{"mixing": "cutmix", "label_smoothing": 0.05, "optimizer": "soap", "shampoo_beta": 0.95, "adamw_lr_other_params": 0.0025, "lr_schedule": "wsd", "warmup_steps": 5420, "weight_decay": 0.04}
Rows from block 2 of a small image classifier, named by matrix and row number. Rows with one number belong to one neuron. Each number is 200 + 40 x the weight over its row's rms, rounded and kept within 0 to 999. All counts start at 0. After the name is the row's rms in percent of the matrix's.
After each neuron's rows are labels from the 100 images, of 14976, where the neuron reaches its highest value: "responds to" is what is common among them. Only what is clearly more common there than usual is listed. The data: stained colorectal tissue patches (NCT-CRC-HE-100K). In brackets: how many of the 100.
# fc1: MLP up (model.blocks.2.mlp.fc1.weight, 1152x384), inputs 231-307
# fc2: MLP down (model.blocks.2.mlp.fc2.weight, 384x1152, transposed), outputs 231-307

fc1.525,116,236,178,243,152,170,159,131,157,140,191,179,240,231,150,160,204,213,189,224,219,254,246,188,216,205,213,149,209,241,206,229,201,169,178,158,219,166,223,177,207,203,95,227,223,208,219,217,210,193,153,116,202,240,218,179,212,215,233,212,158,168,198,185,121,209,251,175,211,180,175,191,207,132,191,132,189,197
fc2.525,111,178,227,224,206,250,235,153,256,168,237,167,197,262,186,179,201,140,175,242,231,186,165,243,219,203,205,87,180,211,224,184,119,165,194,138,232,169,199,215,227,189,243,269,221,213,179,179,183,174,191,179,205,251,209,166,232,194,205,188,134,248,209,184,198,223,197,286,193,185,214,200,201,296,214,228,160,226
responds to: tissue: mucus (32)

fc1.545,090,232,189,176,222,262,194,209,170,189,191,228,176,201,172,213,221,187,235,216,173,258,196,178,239,221,213,220,175,233,220,166,204,197,178,185,122,161,208,181,207,180,228,235,199,192,264,246,164,254,166,165,168,309,175,220,233,182,199,188,178,197,208,183,217,205,147,207,180,212,239,193,236,132,162,119,229,255
fc2.545,088,173,212,189,221,159,228,239,247,173,169,241,254,250,195,158,234,212,283,245,230,226,178,178,187,223,195,139,206,214,278,190,257,195,229,205,278,257,262,200,197,188,155,201,228,171,208,260,262,166,210,136,231,197,188,178,172,139,179,190,168,246,212,194,126,220,209,221,254,210,230,149,199,207,131,182,203,219
responds to: tissue: adipose tissue (36); tissue: mucus (33)

fc1.348,100,186,199,189,235,165,222,140,149,200,184,230,176,182,169,161,157,247,222,159,188,181,182,219,248,182,171,205,135,167,230,262,173,181,243,221,180,168,145,196,251,162,286,204,152,163,188,209,196,218,133,172,190,202,145,259,222,164,252,126,197,225,154,192,187,184,179,189,234,157,206,187,173,215,186,150,248,218
fc2.348,080,202,173,231,245,175,210,297,162,142,174,137,235,243,228,199,230,211,188,199,237,205,210,209,219,200,199,224,160,236,225,305,145,198,216,215,174,194,231,182,193,201,207,244,126,200,174,220,184,230,151,239,219,263,237,196,234,135,181,196,187,237,186,225,186,130,163,186,195,101,138,191,190,196,224,275,147,173
responds to: tissue: cancer-associated stroma (58)

fc1.451,096,229,236,217,182,175,264,154,237,211,193,218,252,178,259,231,211,158,221,242,325,191,239,209,229,216,291,193,257,147,203,216,230,178,173,247,192,221,195,175,174,209,185,216,160,166,196,218,204,138,153,175,149,253,223,133,202,219,170,238,235,189,178,205,209,215,200,155,154,140,174,102,150,185,179,235,186,197
fc2.451,092,175,195,176,226,213,169,180,222,197,174,212,106,248,214,140,202,317,187,142,133,166,185,139,115,93,104,225,131,174,229,208,198,226,238,192,173,143,265,119,238,262,187,179,215,226,206,121,147,151,213,261,270,188,202,229,270,184,171,201,185,166,234,238,217,292,211,124,240,266,99,157,206,237,260,162,123,231
responds to: tissue: cancer-associated stroma (27)

fc1.160,073,168,129,180,201,239,212,192,189,173,188,302,182,243,218,282,151,221,197,150,130,218,204,211,209,208,167,227,190,204,306,203,220,182,177,117,216,227,105,196,141,246,228,205,186,195,155,183,267,211,169,220,234,140,216,200,150,161,270,151,129,253,167,201,187,236,134,243,216,115,149,250,198,303,208,182,240,134
fc2.160,090,244,178,153,148,165,218,114,154,209,204,182,167,163,195,174,271,251,202,207,212,139,131,327,243,201,272,266,149,212,164,141,138,156,210,219,188,215,183,238,197,165,224,222,207,206,251,269,179,191,329,236,151,189,204,212,304,227,231,192,230,148,246,222,156,166,226,259,192,228,189,146,188,219,177,232,174,187
responds to: tissue: tumour epithelium (47)

fc1.162,094,263,184,174,183,122,201,164,160,160,176,188,214,242,160,207,283,171,217,167,158,215,172,151,247,163,153,216,212,202,231,207,107,260,210,222,147,181,186,224,251,233,195,233,240,246,202,140,228,130,282,229,244,127,192,223,262,223,214,194,260,192,213,210,171,225,187,187,127,257,144,132,202,236,225,192,211,165
fc2.162,105,208,155,173,116,242,77,246,218,238,228,202,200,152,153,176,146,122,221,174,243,205,138,212,249,220,185,190,245,138,157,197,181,189,148,225,211,278,208,227,129,166,231,156,245,243,166,239,149,215,172,149,182,165,146,210,191,199,209,270,243,153,171,213,227,176,225,203,189,200,267,210,254,167,193,255,165,142
responds to: tissue: smooth muscle (47)

fc1.714,101,180,158,238,164,123,249,229,170,210,255,229,229,201,147,194,217,191,232,232,244,253,204,249,222,208,287,238,254,181,133,213,125,211,219,183,256,134,251,161,187,290,197,243,224,203,229,214,256,239,178,168,179,224,234,192,236,138,192,190,167,211,204,287,188,238,222,95,240,167,268,156,198,219,225,171,252,166
fc2.714,087,160,225,209,273,351,146,175,248,191,170,236,197,179,226,189,244,182,164,170,185,206,156,211,191,220,126,207,178,299,255,263,252,250,180,176,218,224,271,208,146,152,204,222,127,258,210,200,165,143,287,191,199,152,192,201,269,164,198,207,226,188,232,179,237,262,268,246,202,240,194,196,225,145,157,252,179,203
responds to: tissue: adipose tissue (30)

fc1.70,113,135,148,145,178,221,133,183,169,171,164,191,220,141,235,187,220,226,230,168,190,166,210,197,206,150,175,268,203,185,273,173,210,153,217,186,191,215,235,166,240,258,231,181,270,257,217,185,231,111,244,241,197,225,126,192,230,211,237,250,244,220,217,84,165,157,206,280,203,207,193,188,78,256,235,212,202,133
fc2.70,104,155,146,224,337,182,266,124,182,143,231,135,177,219,201,183,190,158,201,216,244,185,203,212,141,196,259,147,304,276,217,137,245,107,98,184,199,269,133,139,238,181,175,182,184,204,197,230,186,246,172,222,138,215,240,167,241,173,217,194,171,184,152,225,217,182,174,214,177,134,213,239,198,173,234,264,259,150
responds to: tissue: mucus (36)

fc1.586,099,232,228,143,171,192,175,285,176,234,117,305,153,264,196,184,251,237,234,213,211,212,188,192,136,199,201,184,114,237,213,227,262,211,288,178,153,112,189,244,287,274,237,239,232,178,241,203,180,163,232,211,156,211,201,200,200,198,133,227,207,194,140,178,225,237,236,201,218,243,165,164,170,196,232,242,264,192
fc2.586,103,127,213,263,176,240,236,176,147,142,223,164,178,225,213,196,124,143,152,236,205,225,179,224,221,228,186,167,251,228,189,182,217,169,137,177,222,180,203,186,217,157,116,185,161,143,171,188,238,169,166,241,172,176,317,145,160,174,194,176,141,195,235,223,173,161,211,291,200,237,207,168,212,218,237,265,217,218
responds to: tissue: mucus (42)

fc1.236,096,220,196,194,237,181,150,203,197,173,203,179,191,209,195,141,319,258,192,120,221,213,162,325,200,227,223,122,138,180,180,129,124,191,214,180,256,242,203,238,219,185,287,169,163,228,183,233,212,249,205,211,265,197,166,186,272,260,231,208,273,255,233,194,180,184,247,208,163,275,161,269,219,285,191,231,195,285
fc2.236,083,131,212,176,189,258,218,235,208,196,194,237,119,209,206,249,205,203,180,203,206,177,156,133,157,148,152,224,229,166,204,252,202,222,154,187,205,176,188,187,196,133,243,242,146,180,213,174,154,128,179,225,216,192,125,191,236,183,166,211,141,281,205,227,206,155,179,178,256,114,238,178,165,165,188,163,265,197
responds to: tissue: cancer-associated stroma (65); tissue: mucus (28)

fc1.249,107,240,208,190,223,169,238,198,138,175,137,190,239,203,198,191,163,181,183,209,129,178,201,193,170,180,165,228,190,242,223,153,230,221,186,224,178,200,125,232,170,119,213,190,224,205,152,107,221,221,258,238,205,200,263,190,253,164,186,185,216,237,162,220,201,183,197,237,174,178,153,139,173,202,168,155,118,102
fc2.249,107,159,158,192,209,221,205,235,195,164,203,121,170,223,213,175,233,172,253,160,216,227,165,229,265,154,227,272,228,231,229,167,233,268,190,163,195,246,222,139,237,238,222,171,210,172,232,202,199,188,224,142,194,141,238,204,188,223,227,302,182,193,253,253,246,128,197,147,174,234,253,229,216,134,157,166,277,221
responds to: tissue: smooth muscle (42); tissue: tumour epithelium (35)

fc1.395,108,211,205,192,189,244,247,154,205,188,222,258,195,155,157,244,216,215,139,204,215,125,174,207,140,284,193,190,176,203,159,189,152,211,223,219,202,154,181,171,191,184,201,227,146,205,248,233,240,215,233,240,184,231,249,284,175,206,148,173,217,221,207,257,202,198,149,240,196,171,198,210,131,184,192,237,211,227
fc2.395,109,209,198,169,201,176,184,243,227,170,179,136,188,235,240,213,185,145,218,115,231,208,157,145,255,109,225,277,207,175,201,241,297,196,164,141,148,181,118,203,243,223,261,297,165,196,262,203,207,246,201,253,193,200,207,165,182,241,255,248,162,219,168,181,198,124,166,143,254,208,203,193,121,160,219,206,144,198
responds to: tissue: tumour epithelium (37); tissue: mucus (26)

fc1.529,096,211,205,238,193,122,127,173,248,191,202,186,204,155,169,173,175,215,218,198,179,214,153,287,210,177,113,132,185,196,161,173,182,161,201,169,265,274,208,235,199,245,260,218,189,217,171,187,218,207,163,216,253,172,130,155,241,224,293,191,283,226,187,197,176,185,285,197,143,261,192,270,168,184,201,210,220,228
fc2.529,086,268,162,255,187,241,181,251,153,138,180,210,153,221,253,233,143,136,171,170,202,156,206,236,166,223,147,249,232,124,175,241,144,208,191,227,230,216,201,215,164,169,197,252,158,208,147,183,194,172,165,228,197,237,163,197,245,165,189,209,167,224,189,215,199,237,176,162,241,159,191,181,201,163,269,154,188,163
responds to: tissue: cancer-associated stroma (62)

fc1.526,100,201,181,262,204,201,246,214,231,198,186,255,247,168,189,222,200,233,173,175,191,201,287,175,204,202,179,258,231,179,204,208,204,208,254,170,166,138,213,161,191,194,154,85,207,152,211,244,204,201,185,248,199,224,212,150,144,208,158,203,184,242,167,178,209,188,276,162,270,184,237,179,190,256,207,163,150,207
fc2.526,122,245,175,258,211,177,189,196,239,175,292,202,195,144,114,175,161,232,237,172,117,214,276,212,234,203,197,195,240,173,151,186,199,204,240,198,168,205,198,163,159,185,148,238,191,142,143,226,198,187,182,160,195,181,195,201,169,164,180,189,214,167,177,184,232,260,199,191,183,214,238,133,216,214,196,240,233,252
responds to: tissue: tumour epithelium (40)

fc1.523,102,185,162,154,112,228,169,145,227,258,207,170,192,217,182,205,219,292,171,144,184,159,143,272,221,156,232,140,159,244,141,207,224,248,187,208,269,126,144,198,231,165,193,299,156,224,229,270,135,164,216,198,203,166,196,208,205,181,290,205,229,148,229,238,241,205,242,177,230,260,181,200,229,199,273,197,255,219
fc2.523,077,193,221,174,169,172,130,235,243,220,158,204,190,184,164,202,172,230,188,176,162,200,203,201,223,178,165,151,143,192,221,225,169,272,203,214,93,238,223,233,198,158,207,254,238,276,192,188,256,234,178,207,248,246,239,213,164,258,185,185,243,271,185,221,164,144,241,188,231,205,198,246,184,168,222,159,175,181
responds to: tissue: cancer-associated stroma (50); tissue: debris (31)

fc1.303,087,186,226,199,241,176,196,233,182,167,129,186,260,213,112,189,273,172,199,139,190,196,211,223,204,177,177,314,202,218,125,191,191,224,226,249,146,181,170,108,229,247,189,224,266,224,189,248,247,189,187,186,187,224,221,229,200,219,136,268,162,212,179,208,180,169,168,214,200,145,164,243,174,158,217,227,140,227
fc2.303,095,209,166,187,157,239,241,219,128,190,239,185,140,108,112,177,132,162,136,114,187,234,192,181,170,188,174,187,208,230,159,118,240,200,172,180,208,162,194,215,222,157,205,134,189,239,178,190,283,175,239,265,190,176,214,238,193,215,180,236,153,228,163,213,174,147,213,202,199,192,209,240,195,268,173,203,243,245
responds to: tissue: mucus (47)

fc1.177,103,132,240,207,157,208,180,221,211,251,143,198,213,201,236,134,234,196,209,185,203,194,205,171,121,227,136,252,183,145,217,197,198,231,302,161,180,172,229,195,161,171,247,202,190,151,227,171,235,142,212,165,238,228,211,237,114,199,138,207,172,152,232,228,219,115,175,242,199,178,203,262,237,246,183,285,172,165
fc2.177,111,184,170,173,217,210,190,234,227,184,160,106,145,180,210,183,233,229,128,233,199,220,196,288,266,167,127,127,105,246,156,244,222,186,203,168,262,206,207,218,245,179,240,235,218,236,188,184,225,159,231,153,198,268,173,280,227,186,198,214,189,254,244,152,232,282,174,254,224,257,156,201,180,256,192,184,114,268
responds to: tissue: smooth muscle (32)

fc1.659,099,157,166,94,262,273,142,144,205,241,135,187,232,166,164,217,162,212,189,236,218,237,149,170,248,139,199,164,181,227,167,210,186,269,228,242,179,125,210,221,200,208,152,238,178,213,206,225,191,211,201,259,113,150,176,142,208,151,239,208,166,200,185,229,180,242,148,212,280,111,263,217,177,228,157,156,201,208
fc2.659,104,197,203,252,219,137,245,225,244,130,168,133,248,235,224,198,220,208,240,297,240,144,195,176,208,220,234,179,249,209,238,221,232,117,170,214,146,226,260,178,252,271,153,226,230,156,173,257,181,268,130,184,192,230,182,178,135,84,198,164,148,261,191,200,210,163,173,165,206,132,209,191,188,160,243,268,237,155
responds to: tissue: smooth muscle (33)

fc1.372,106,162,218,202,241,204,192,184,150,168,206,166,209,171,195,230,224,246,152,131,171,176,132,224,189,147,192,138,153,215,217,180,149,204,183,207,205,201,220,186,292,198,294,215,227,232,118,169,245,218,158,224,226,155,197,227,227,152,244,116,163,213,151,169,166,227,221,203,179,269,227,299,192,243,162,179,325,256
fc2.372,088,197,194,252,257,183,215,258,159,158,177,206,234,296,155,250,189,183,189,195,249,215,201,252,229,182,189,273,166,188,215,299,158,138,210,194,197,191,212,143,231,186,273,236,147,200,246,238,197,212,134,197,276,279,208,193,155,194,166,230,136,227,214,269,159,141,129,187,229,152,206,262,108,154,245,201,183,182
responds to: tissue: cancer-associated stroma (52)

fc1.721,103,156,227,213,208,145,190,224,225,160,202,220,228,178,149,158,201,242,204,271,258,203,167,127,141,235,189,224,166,258,254,246,194,198,235,192,226,204,202,258,250,135,272,187,148,162,213,124,190,189,136,228,196,243,185,269,173,219,177,204,218,233,105,246,152,108,203,194,197,189,168,140,174,216,118,157,259,227
fc2.721,109,187,248,196,229,181,275,185,239,231,159,220,193,228,226,164,276,188,238,262,223,210,170,237,248,210,278,165,180,254,233,238,228,156,200,170,221,204,233,145,216,180,226,232,145,184,237,275,146,191,188,185,193,195,220,167,210,115,171,139,200,244,291,213,202,177,176,283,224,210,253,186,195,194,185,223,258,232
responds to: tissue: tumour epithelium (47)

fc1.571,103,190,165,186,204,227,232,181,170,216,230,253,196,223,119,267,154,124,156,261,222,203,258,151,131,242,182,232,199,242,216,192,203,164,153,172,189,177,225,198,208,242,178,152,255,201,129,166,244,199,229,226,232,191,215,183,114,222,188,232,185,220,191,210,229,222,224,222,174,167,276,200,149,196,135,170,193,228
fc2.571,093,197,181,264,253,129,250,195,186,172,202,183,177,267,198,246,237,211,183,197,136,213,243,260,148,215,283,122,247,177,202,241,151,156,247,204,202,284,240,101,208,158,156,174,250,225,166,272,217,242,247,187,253,211,216,217,186,130,197,156,164,232,188,184,141,197,252,236,184,125,155,238,173,169,292,171,193,162
responds to: tissue: debris (55)

fc1.575,096,190,225,138,196,147,288,170,182,221,273,220,163,162,167,179,224,205,205,268,197,185,183,129,127,185,172,233,187,217,184,191,168,214,206,222,188,219,209,172,227,163,180,176,170,204,192,159,218,242,198,173,231,218,142,289,283,164,171,139,202,199,185,177,114,243,164,269,215,255,173,253,204,225,163,156,207,230
fc2.575,107,193,239,186,231,189,286,177,219,241,161,223,199,221,221,164,266,177,250,253,222,218,169,256,247,209,282,160,181,252,234,207,224,159,224,177,202,210,246,126,209,176,237,246,147,178,242,286,152,198,194,191,189,203,215,155,189,132,176,156,210,255,281,208,201,173,189,298,212,207,240,186,190,205,191,221,256,214
responds to: tissue: mucus (27)

fc1.704,111,143,161,191,183,329,228,150,228,191,162,185,142,181,193,269,102,258,124,239,137,148,203,117,242,173,197,272,245,156,163,199,175,153,128,169,158,154,224,205,166,231,272,184,221,90,176,235,178,163,164,221,171,162,147,200,177,177,222,247,192,139,193,250,202,265,220,235,169,188,193,236,227,216,148,231,192,234
fc2.704,076,195,154,269,178,172,99,213,177,170,145,187,256,188,186,225,239,194,202,197,124,219,256,197,208,201,216,209,209,180,245,158,100,197,218,252,144,199,167,183,157,217,167,174,178,221,183,207,227,249,264,207,185,217,206,198,166,218,182,253,185,195,185,274,244,229,221,127,182,105,154,261,212,190,261,208,178,191
responds to: tissue: debris (47)

fc1.632,095,208,180,244,231,240,289,184,233,251,188,150,295,203,107,215,187,302,182,217,250,174,241,241,243,177,122,269,232,144,201,204,171,209,221,146,218,216,201,153,178,223,156,156,246,195,285,237,234,159,151,244,150,160,175,128,175,150,149,214,210,204,148,185,271,165,229,190,227,140,174,293,256,212,193,200,139,203
fc2.632,099,196,167,234,203,186,222,102,215,207,219,207,249,135,163,100,189,220,199,250,234,234,228,215,197,242,268,128,220,147,206,147,181,159,190,211,176,272,264,202,169,144,279,179,189,228,223,196,136,193,173,250,191,110,162,253,209,176,220,148,159,248,133,193,169,239,186,221,190,171,230,185,180,275,135,192,179,257
responds to: tissue: tumour epithelium (37)

fc1.85,100,220,176,263,264,218,166,171,202,220,125,232,138,210,154,303,185,251,202,255,137,205,172,226,237,221,203,243,197,224,170,253,221,123,216,146,240,173,203,236,266,232,269,119,261,145,121,220,169,159,216,119,141,160,195,183,208,183,194,160,233,184,232,145,132,207,259,231,147,189,187,187,222,188,245,209,226,196
fc2.85,089,194,211,206,169,246,163,144,158,196,176,219,268,240,177,260,127,96,228,190,159,161,230,153,189,219,213,261,150,185,216,218,214,248,158,217,179,155,169,226,178,176,149,178,208,148,182,189,190,205,222,208,168,288,230,257,228,220,172,235,151,161,196,261,232,243,206,126,192,162,176,191,186,143,276,175,199,214
responds to: tissue: cancer-associated stroma (39)

fc1.744,100,145,199,181,232,243,175,190,157,178,216,184,219,180,172,237,182,208,197,199,217,245,176,194,212,159,203,214,168,263,238,168,226,246,254,224,204,201,262,175,187,152,244,191,181,168,247,240,158,225,201,165,203,198,217,198,192,210,228,183,223,241,196,208,139,161,235,210,234,173,143,141,197,240,182,251,234,221
fc2.744,088,220,221,168,186,233,254,260,267,219,153,185,170,233,198,242,306,189,214,221,248,204,161,249,222,222,185,214,253,179,214,205,272,144,249,165,269,221,136,228,229,255,218,142,213,187,191,207,86,222,194,233,249,201,253,155,219,220,187,171,167,130,201,169,230,237,201,274,181,268,257,203,184,193,163,158,133,182
responds to: tissue: adipose tissue (29); tissue: mucus (27)

fc1.163,100,189,193,261,201,240,191,215,205,239,201,186,170,216,215,180,223,243,208,160,212,196,189,131,181,199,190,203,275,159,200,215,145,198,220,133,165,184,241,163,198,198,182,159,235,106,204,207,174,206,220,206,180,229,151,229,179,122,168,141,173,271,204,151,189,273,227,181,192,235,202,250,152,265,278,157,236,183
fc2.163,108,218,208,256,193,271,135,241,198,111,220,151,244,211,152,177,216,251,196,174,165,240,252,173,201,162,93,277,193,230,193,201,210,217,235,172,179,186,178,238,225,267,196,177,199,199,155,141,205,217,150,146,228,254,187,203,140,188,173,254,223,153,147,235,223,194,164,164,191,156,215,183,154,194,198,275,173,175
responds to: tissue: tumour epithelium (41)

fc1.80,091,140,258,200,198,172,217,213,216,207,196,199,255,248,78,198,232,213,174,154,223,252,206,251,247,199,170,168,174,138,121,222,154,239,318,184,149,204,194,170,249,236,265,224,215,188,142,195,147,218,262,160,222,253,153,211,204,207,195,129,185,236,201,227,182,196,192,245,242,209,202,175,220,198,240,254,168,284
fc2.80,080,168,183,232,214,223,202,187,181,209,236,182,102,128,227,194,160,113,189,99,180,220,131,145,154,156,153,210,275,165,177,231,178,212,168,212,238,249,208,258,265,216,211,186,257,238,170,248,198,197,203,190,180,172,211,207,216,181,156,253,229,154,265,214,232,170,259,223,227,228,244,107,210,174,146,235,237,122
responds to: tissue: adipose tissue (35)

fc1.213,070,191,180,225,166,203,195,170,215,201,214,122,152,183,219,177,199,180,203,160,203,231,139,197,272,249,303,238,83,186,206,166,206,136,135,138,281,232,219,197,234,229,252,232,189,210,228,194,177,223,240,231,120,246,223,198,238,162,218,182,232,247,235,206,245,179,168,174,210,184,166,229,264,173,177,183,219,205
fc2.213,105,186,196,187,128,157,144,250,171,233,207,292,282,131,168,226,156,206,263,144,176,262,260,230,206,184,168,80,169,181,155,207,219,287,229,249,234,219,194,225,163,180,178,213,284,177,104,186,233,214,200,170,212,229,233,178,191,234,186,245,202,230,236,197,218,213,222,250,195,285,142,203,200,190,226,153,263,224
responds to: tissue: smooth muscle (42)

fc1.357,090,226,174,138,163,194,228,160,235,223,194,227,152,212,226,211,142,172,215,215,100,187,165,246,188,187,213,223,151,244,230,174,226,238,202,254,194,248,161,170,204,143,219,219,132,161,225,162,254,193,250,187,190,194,260,157,229,211,195,191,172,291,235,220,175,199,210,243,122,156,142,157,190,206,143,194,172,168
fc2.357,099,165,240,177,168,173,260,188,176,236,204,185,193,238,195,196,270,191,256,223,209,228,148,240,247,140,266,190,170,224,206,224,263,227,238,183,204,185,270,103,223,182,236,211,182,197,212,195,136,194,192,212,223,202,199,176,215,192,144,177,204,228,258,205,249,143,183,227,194,247,206,168,165,200,189,166,283,222
responds to: tissue: smooth muscle (56)

fc1.532,123,228,275,251,229,160,258,209,157,198,169,148,192,200,231,214,220,166,225,218,118,173,185,232,178,229,284,200,147,211,223,199,228,206,114,249,208,194,105,270,286,163,212,214,193,169,160,144,260,165,137,231,250,238,242,130,270,253,223,190,206,115,153,199,175,238,201,247,170,206,201,150,245,200,165,236,132,167
fc2.532,129,136,195,182,85,256,210,131,174,213,217,241,163,159,204,218,163,101,233,225,238,233,205,207,232,230,174,185,201,295,215,210,260,189,205,221,153,225,206,146,155,177,271,155,162,199,194,160,169,221,118,153,251,204,258,167,209,177,181,227,225,145,234,259,198,203,232,183,184,234,227,187,182,175,168,235,299,202
responds to: tissue: tumour epithelium (42)

fc1.477,072,206,167,164,197,193,219,203,204,199,216,148,189,124,249,171,125,199,169,151,159,201,147,212,259,225,262,231,134,195,217,172,194,181,163,140,272,217,232,167,191,237,256,251,141,168,215,153,177,273,231,266,98,251,210,197,243,218,212,213,215,223,210,214,248,169,204,176,215,182,184,198,273,194,212,201,193,179
fc2.477,100,136,224,222,146,135,138,260,186,236,206,320,272,183,185,242,172,200,295,149,190,231,229,213,163,201,171,70,185,160,165,200,187,241,207,207,206,200,195,217,174,185,180,219,294,194,111,214,226,236,178,173,229,270,195,162,192,241,203,219,206,267,247,174,225,231,214,225,193,309,166,170,191,192,228,153,213,197
responds to: tissue: smooth muscle (31); tissue: cancer-associated stroma (30)

fc1.577,104,187,143,200,256,171,265,168,152,198,225,223,104,145,149,215,175,224,146,165,191,222,213,256,180,265,233,181,181,249,182,218,158,243,217,158,199,194,181,269,179,214,144,172,324,217,202,179,266,253,210,212,263,253,172,194,181,237,178,213,156,255,185,209,212,215,188,130,185,88,173,143,183,271,198,186,211,181
fc2.577,103,204,241,181,258,172,201,170,204,212,148,197,231,187,264,193,246,169,240,201,137,150,177,198,263,208,235,197,221,298,195,240,243,182,223,191,177,185,261,189,202,178,264,255,126,198,179,301,177,138,209,194,191,233,186,174,214,136,197,146,209,209,277,191,209,201,234,282,255,172,207,165,211,166,217,228,271,235
responds to: tissue: debris (39)

fc1.741,115,162,179,249,317,210,143,219,173,288,160,268,199,195,154,231,141,214,218,224,152,250,211,181,221,273,167,239,193,182,198,214,214,149,213,210,191,218,265,244,221,201,233,186,228,177,159,176,231,173,209,155,117,247,195,266,170,148,261,180,247,204,247,138,196,180,230,272,173,186,167,165,133,150,145,235,258,263
fc2.741,088,221,243,234,169,167,283,206,213,205,196,193,268,257,189,181,264,109,207,214,249,186,201,242,209,238,248,194,181,208,256,255,197,258,164,152,209,171,232,140,220,191,157,196,182,144,182,229,134,259,195,145,180,284,191,234,222,130,183,111,185,194,268,216,203,263,239,180,196,170,217,178,177,164,250,228,233,153
responds to: tissue: tumour epithelium (40)

fc1.156,111,246,179,214,261,202,239,242,214,264,204,213,204,202,220,200,168,175,189,222,178,243,189,195,210,223,234,175,253,225,214,219,225,240,229,232,211,168,219,144,148,204,177,232,193,267,184,186,93,204,200,247,175,242,182,239,244,207,153,188,170,170,143,228,168,198,204,139,212,167,245,209,195,189,153,224,203,165
fc2.156,099,193,211,134,187,210,170,190,250,157,153,218,174,205,203,204,255,138,247,211,201,139,209,166,233,157,122,247,171,227,205,221,201,198,223,150,221,245,141,244,164,216,251,212,221,243,206,191,238,180,260,203,234,210,134,131,152,217,263,178,207,200,175,178,255,153,217,254,210,300,133,189,175,94,236,228,163,198
responds to: tissue: mucus (27)

fc1.331,093,175,213,181,161,201,183,128,209,244,225,132,225,160,182,229,227,179,197,208,256,235,174,256,193,161,193,111,170,208,188,103,183,246,202,173,222,273,186,179,294,182,240,163,205,186,200,167,179,237,193,219,214,223,186,249,197,196,239,164,206,224,201,188,192,256,214,237,218,272,165,195,252,155,144,186,206,160
fc2.331,088,223,171,242,182,230,162,243,202,174,142,204,257,241,173,204,146,225,149,163,209,189,221,144,162,182,93,229,275,138,169,237,148,244,222,277,117,149,227,231,205,192,167,194,261,196,195,234,225,193,202,209,161,187,206,149,135,226,242,289,204,238,164,226,213,153,200,152,166,147,192,193,222,154,188,158,167,195
responds to: tissue: debris (32)

fc1.28,085,123,132,204,192,198,123,224,211,163,211,264,137,166,207,182,300,152,203,290,173,260,218,212,211,226,165,110,161,249,164,194,208,176,172,216,277,194,181,262,267,217,224,159,197,170,140,217,106,177,218,174,216,212,219,207,241,196,204,187,184,200,182,164,218,196,251,234,174,164,175,158,248,145,194,205,228,325
fc2.28,106,231,238,153,158,163,214,161,94,210,215,145,287,258,177,286,197,215,223,180,186,142,185,175,153,211,239,195,193,192,251,235,232,136,251,270,227,220,244,161,182,234,170,198,171,179,259,172,206,200,228,197,270,206,193,189,195,163,195,263,223,124,234,142,220,201,221,133,213,213,243,198,247,259,210,243,172,186
responds to: tissue: debris (36); tissue: smooth muscle (33)

fc1.297,108,167,180,151,152,199,92,219,207,204,235,215,195,208,216,191,201,234,243,209,230,284,147,190,165,191,167,178,156,238,248,181,286,237,200,171,187,214,245,185,233,218,254,190,210,202,192,226,241,167,264,149,184,194,202,229,165,182,119,200,244,213,182,256,165,158,198,234,262,173,210,211,194,249,174,216,230,201
fc2.297,096,254,230,161,178,220,189,231,240,227,241,215,207,247,182,209,209,147,179,162,181,143,159,198,229,211,180,236,278,227,181,202,171,149,216,213,278,212,145,263,130,276,223,126,237,248,208,182,123,267,158,220,246,225,188,205,243,231,266,246,181,127,189,133,144,191,185,182,142,200,205,221,161,155,225,139,258,192
responds to: tissue: mucus (39)

fc1.697,093,219,213,229,221,249,267,297,200,118,125,214,226,223,201,189,187,215,191,190,230,145,255,174,229,213,156,207,166,207,204,213,282,160,168,230,145,198,163,209,208,190,173,276,194,210,262,207,243,226,111,141,177,175,213,145,160,167,189,283,199,187,232,248,209,145,140,226,196,262,100,267,249,150,167,191,215,149
fc2.697,089,282,127,161,190,231,161,261,155,292,86,204,203,185,157,189,226,150,198,223,204,250,192,125,174,178,254,179,246,141,217,186,247,237,173,189,220,185,151,208,273,141,216,173,224,241,235,192,179,123,242,177,235,137,240,148,217,242,131,190,211,225,161,222,191,236,193,175,116,199,221,168,194,172,197,216,200,219
responds to: tissue: mucus (31)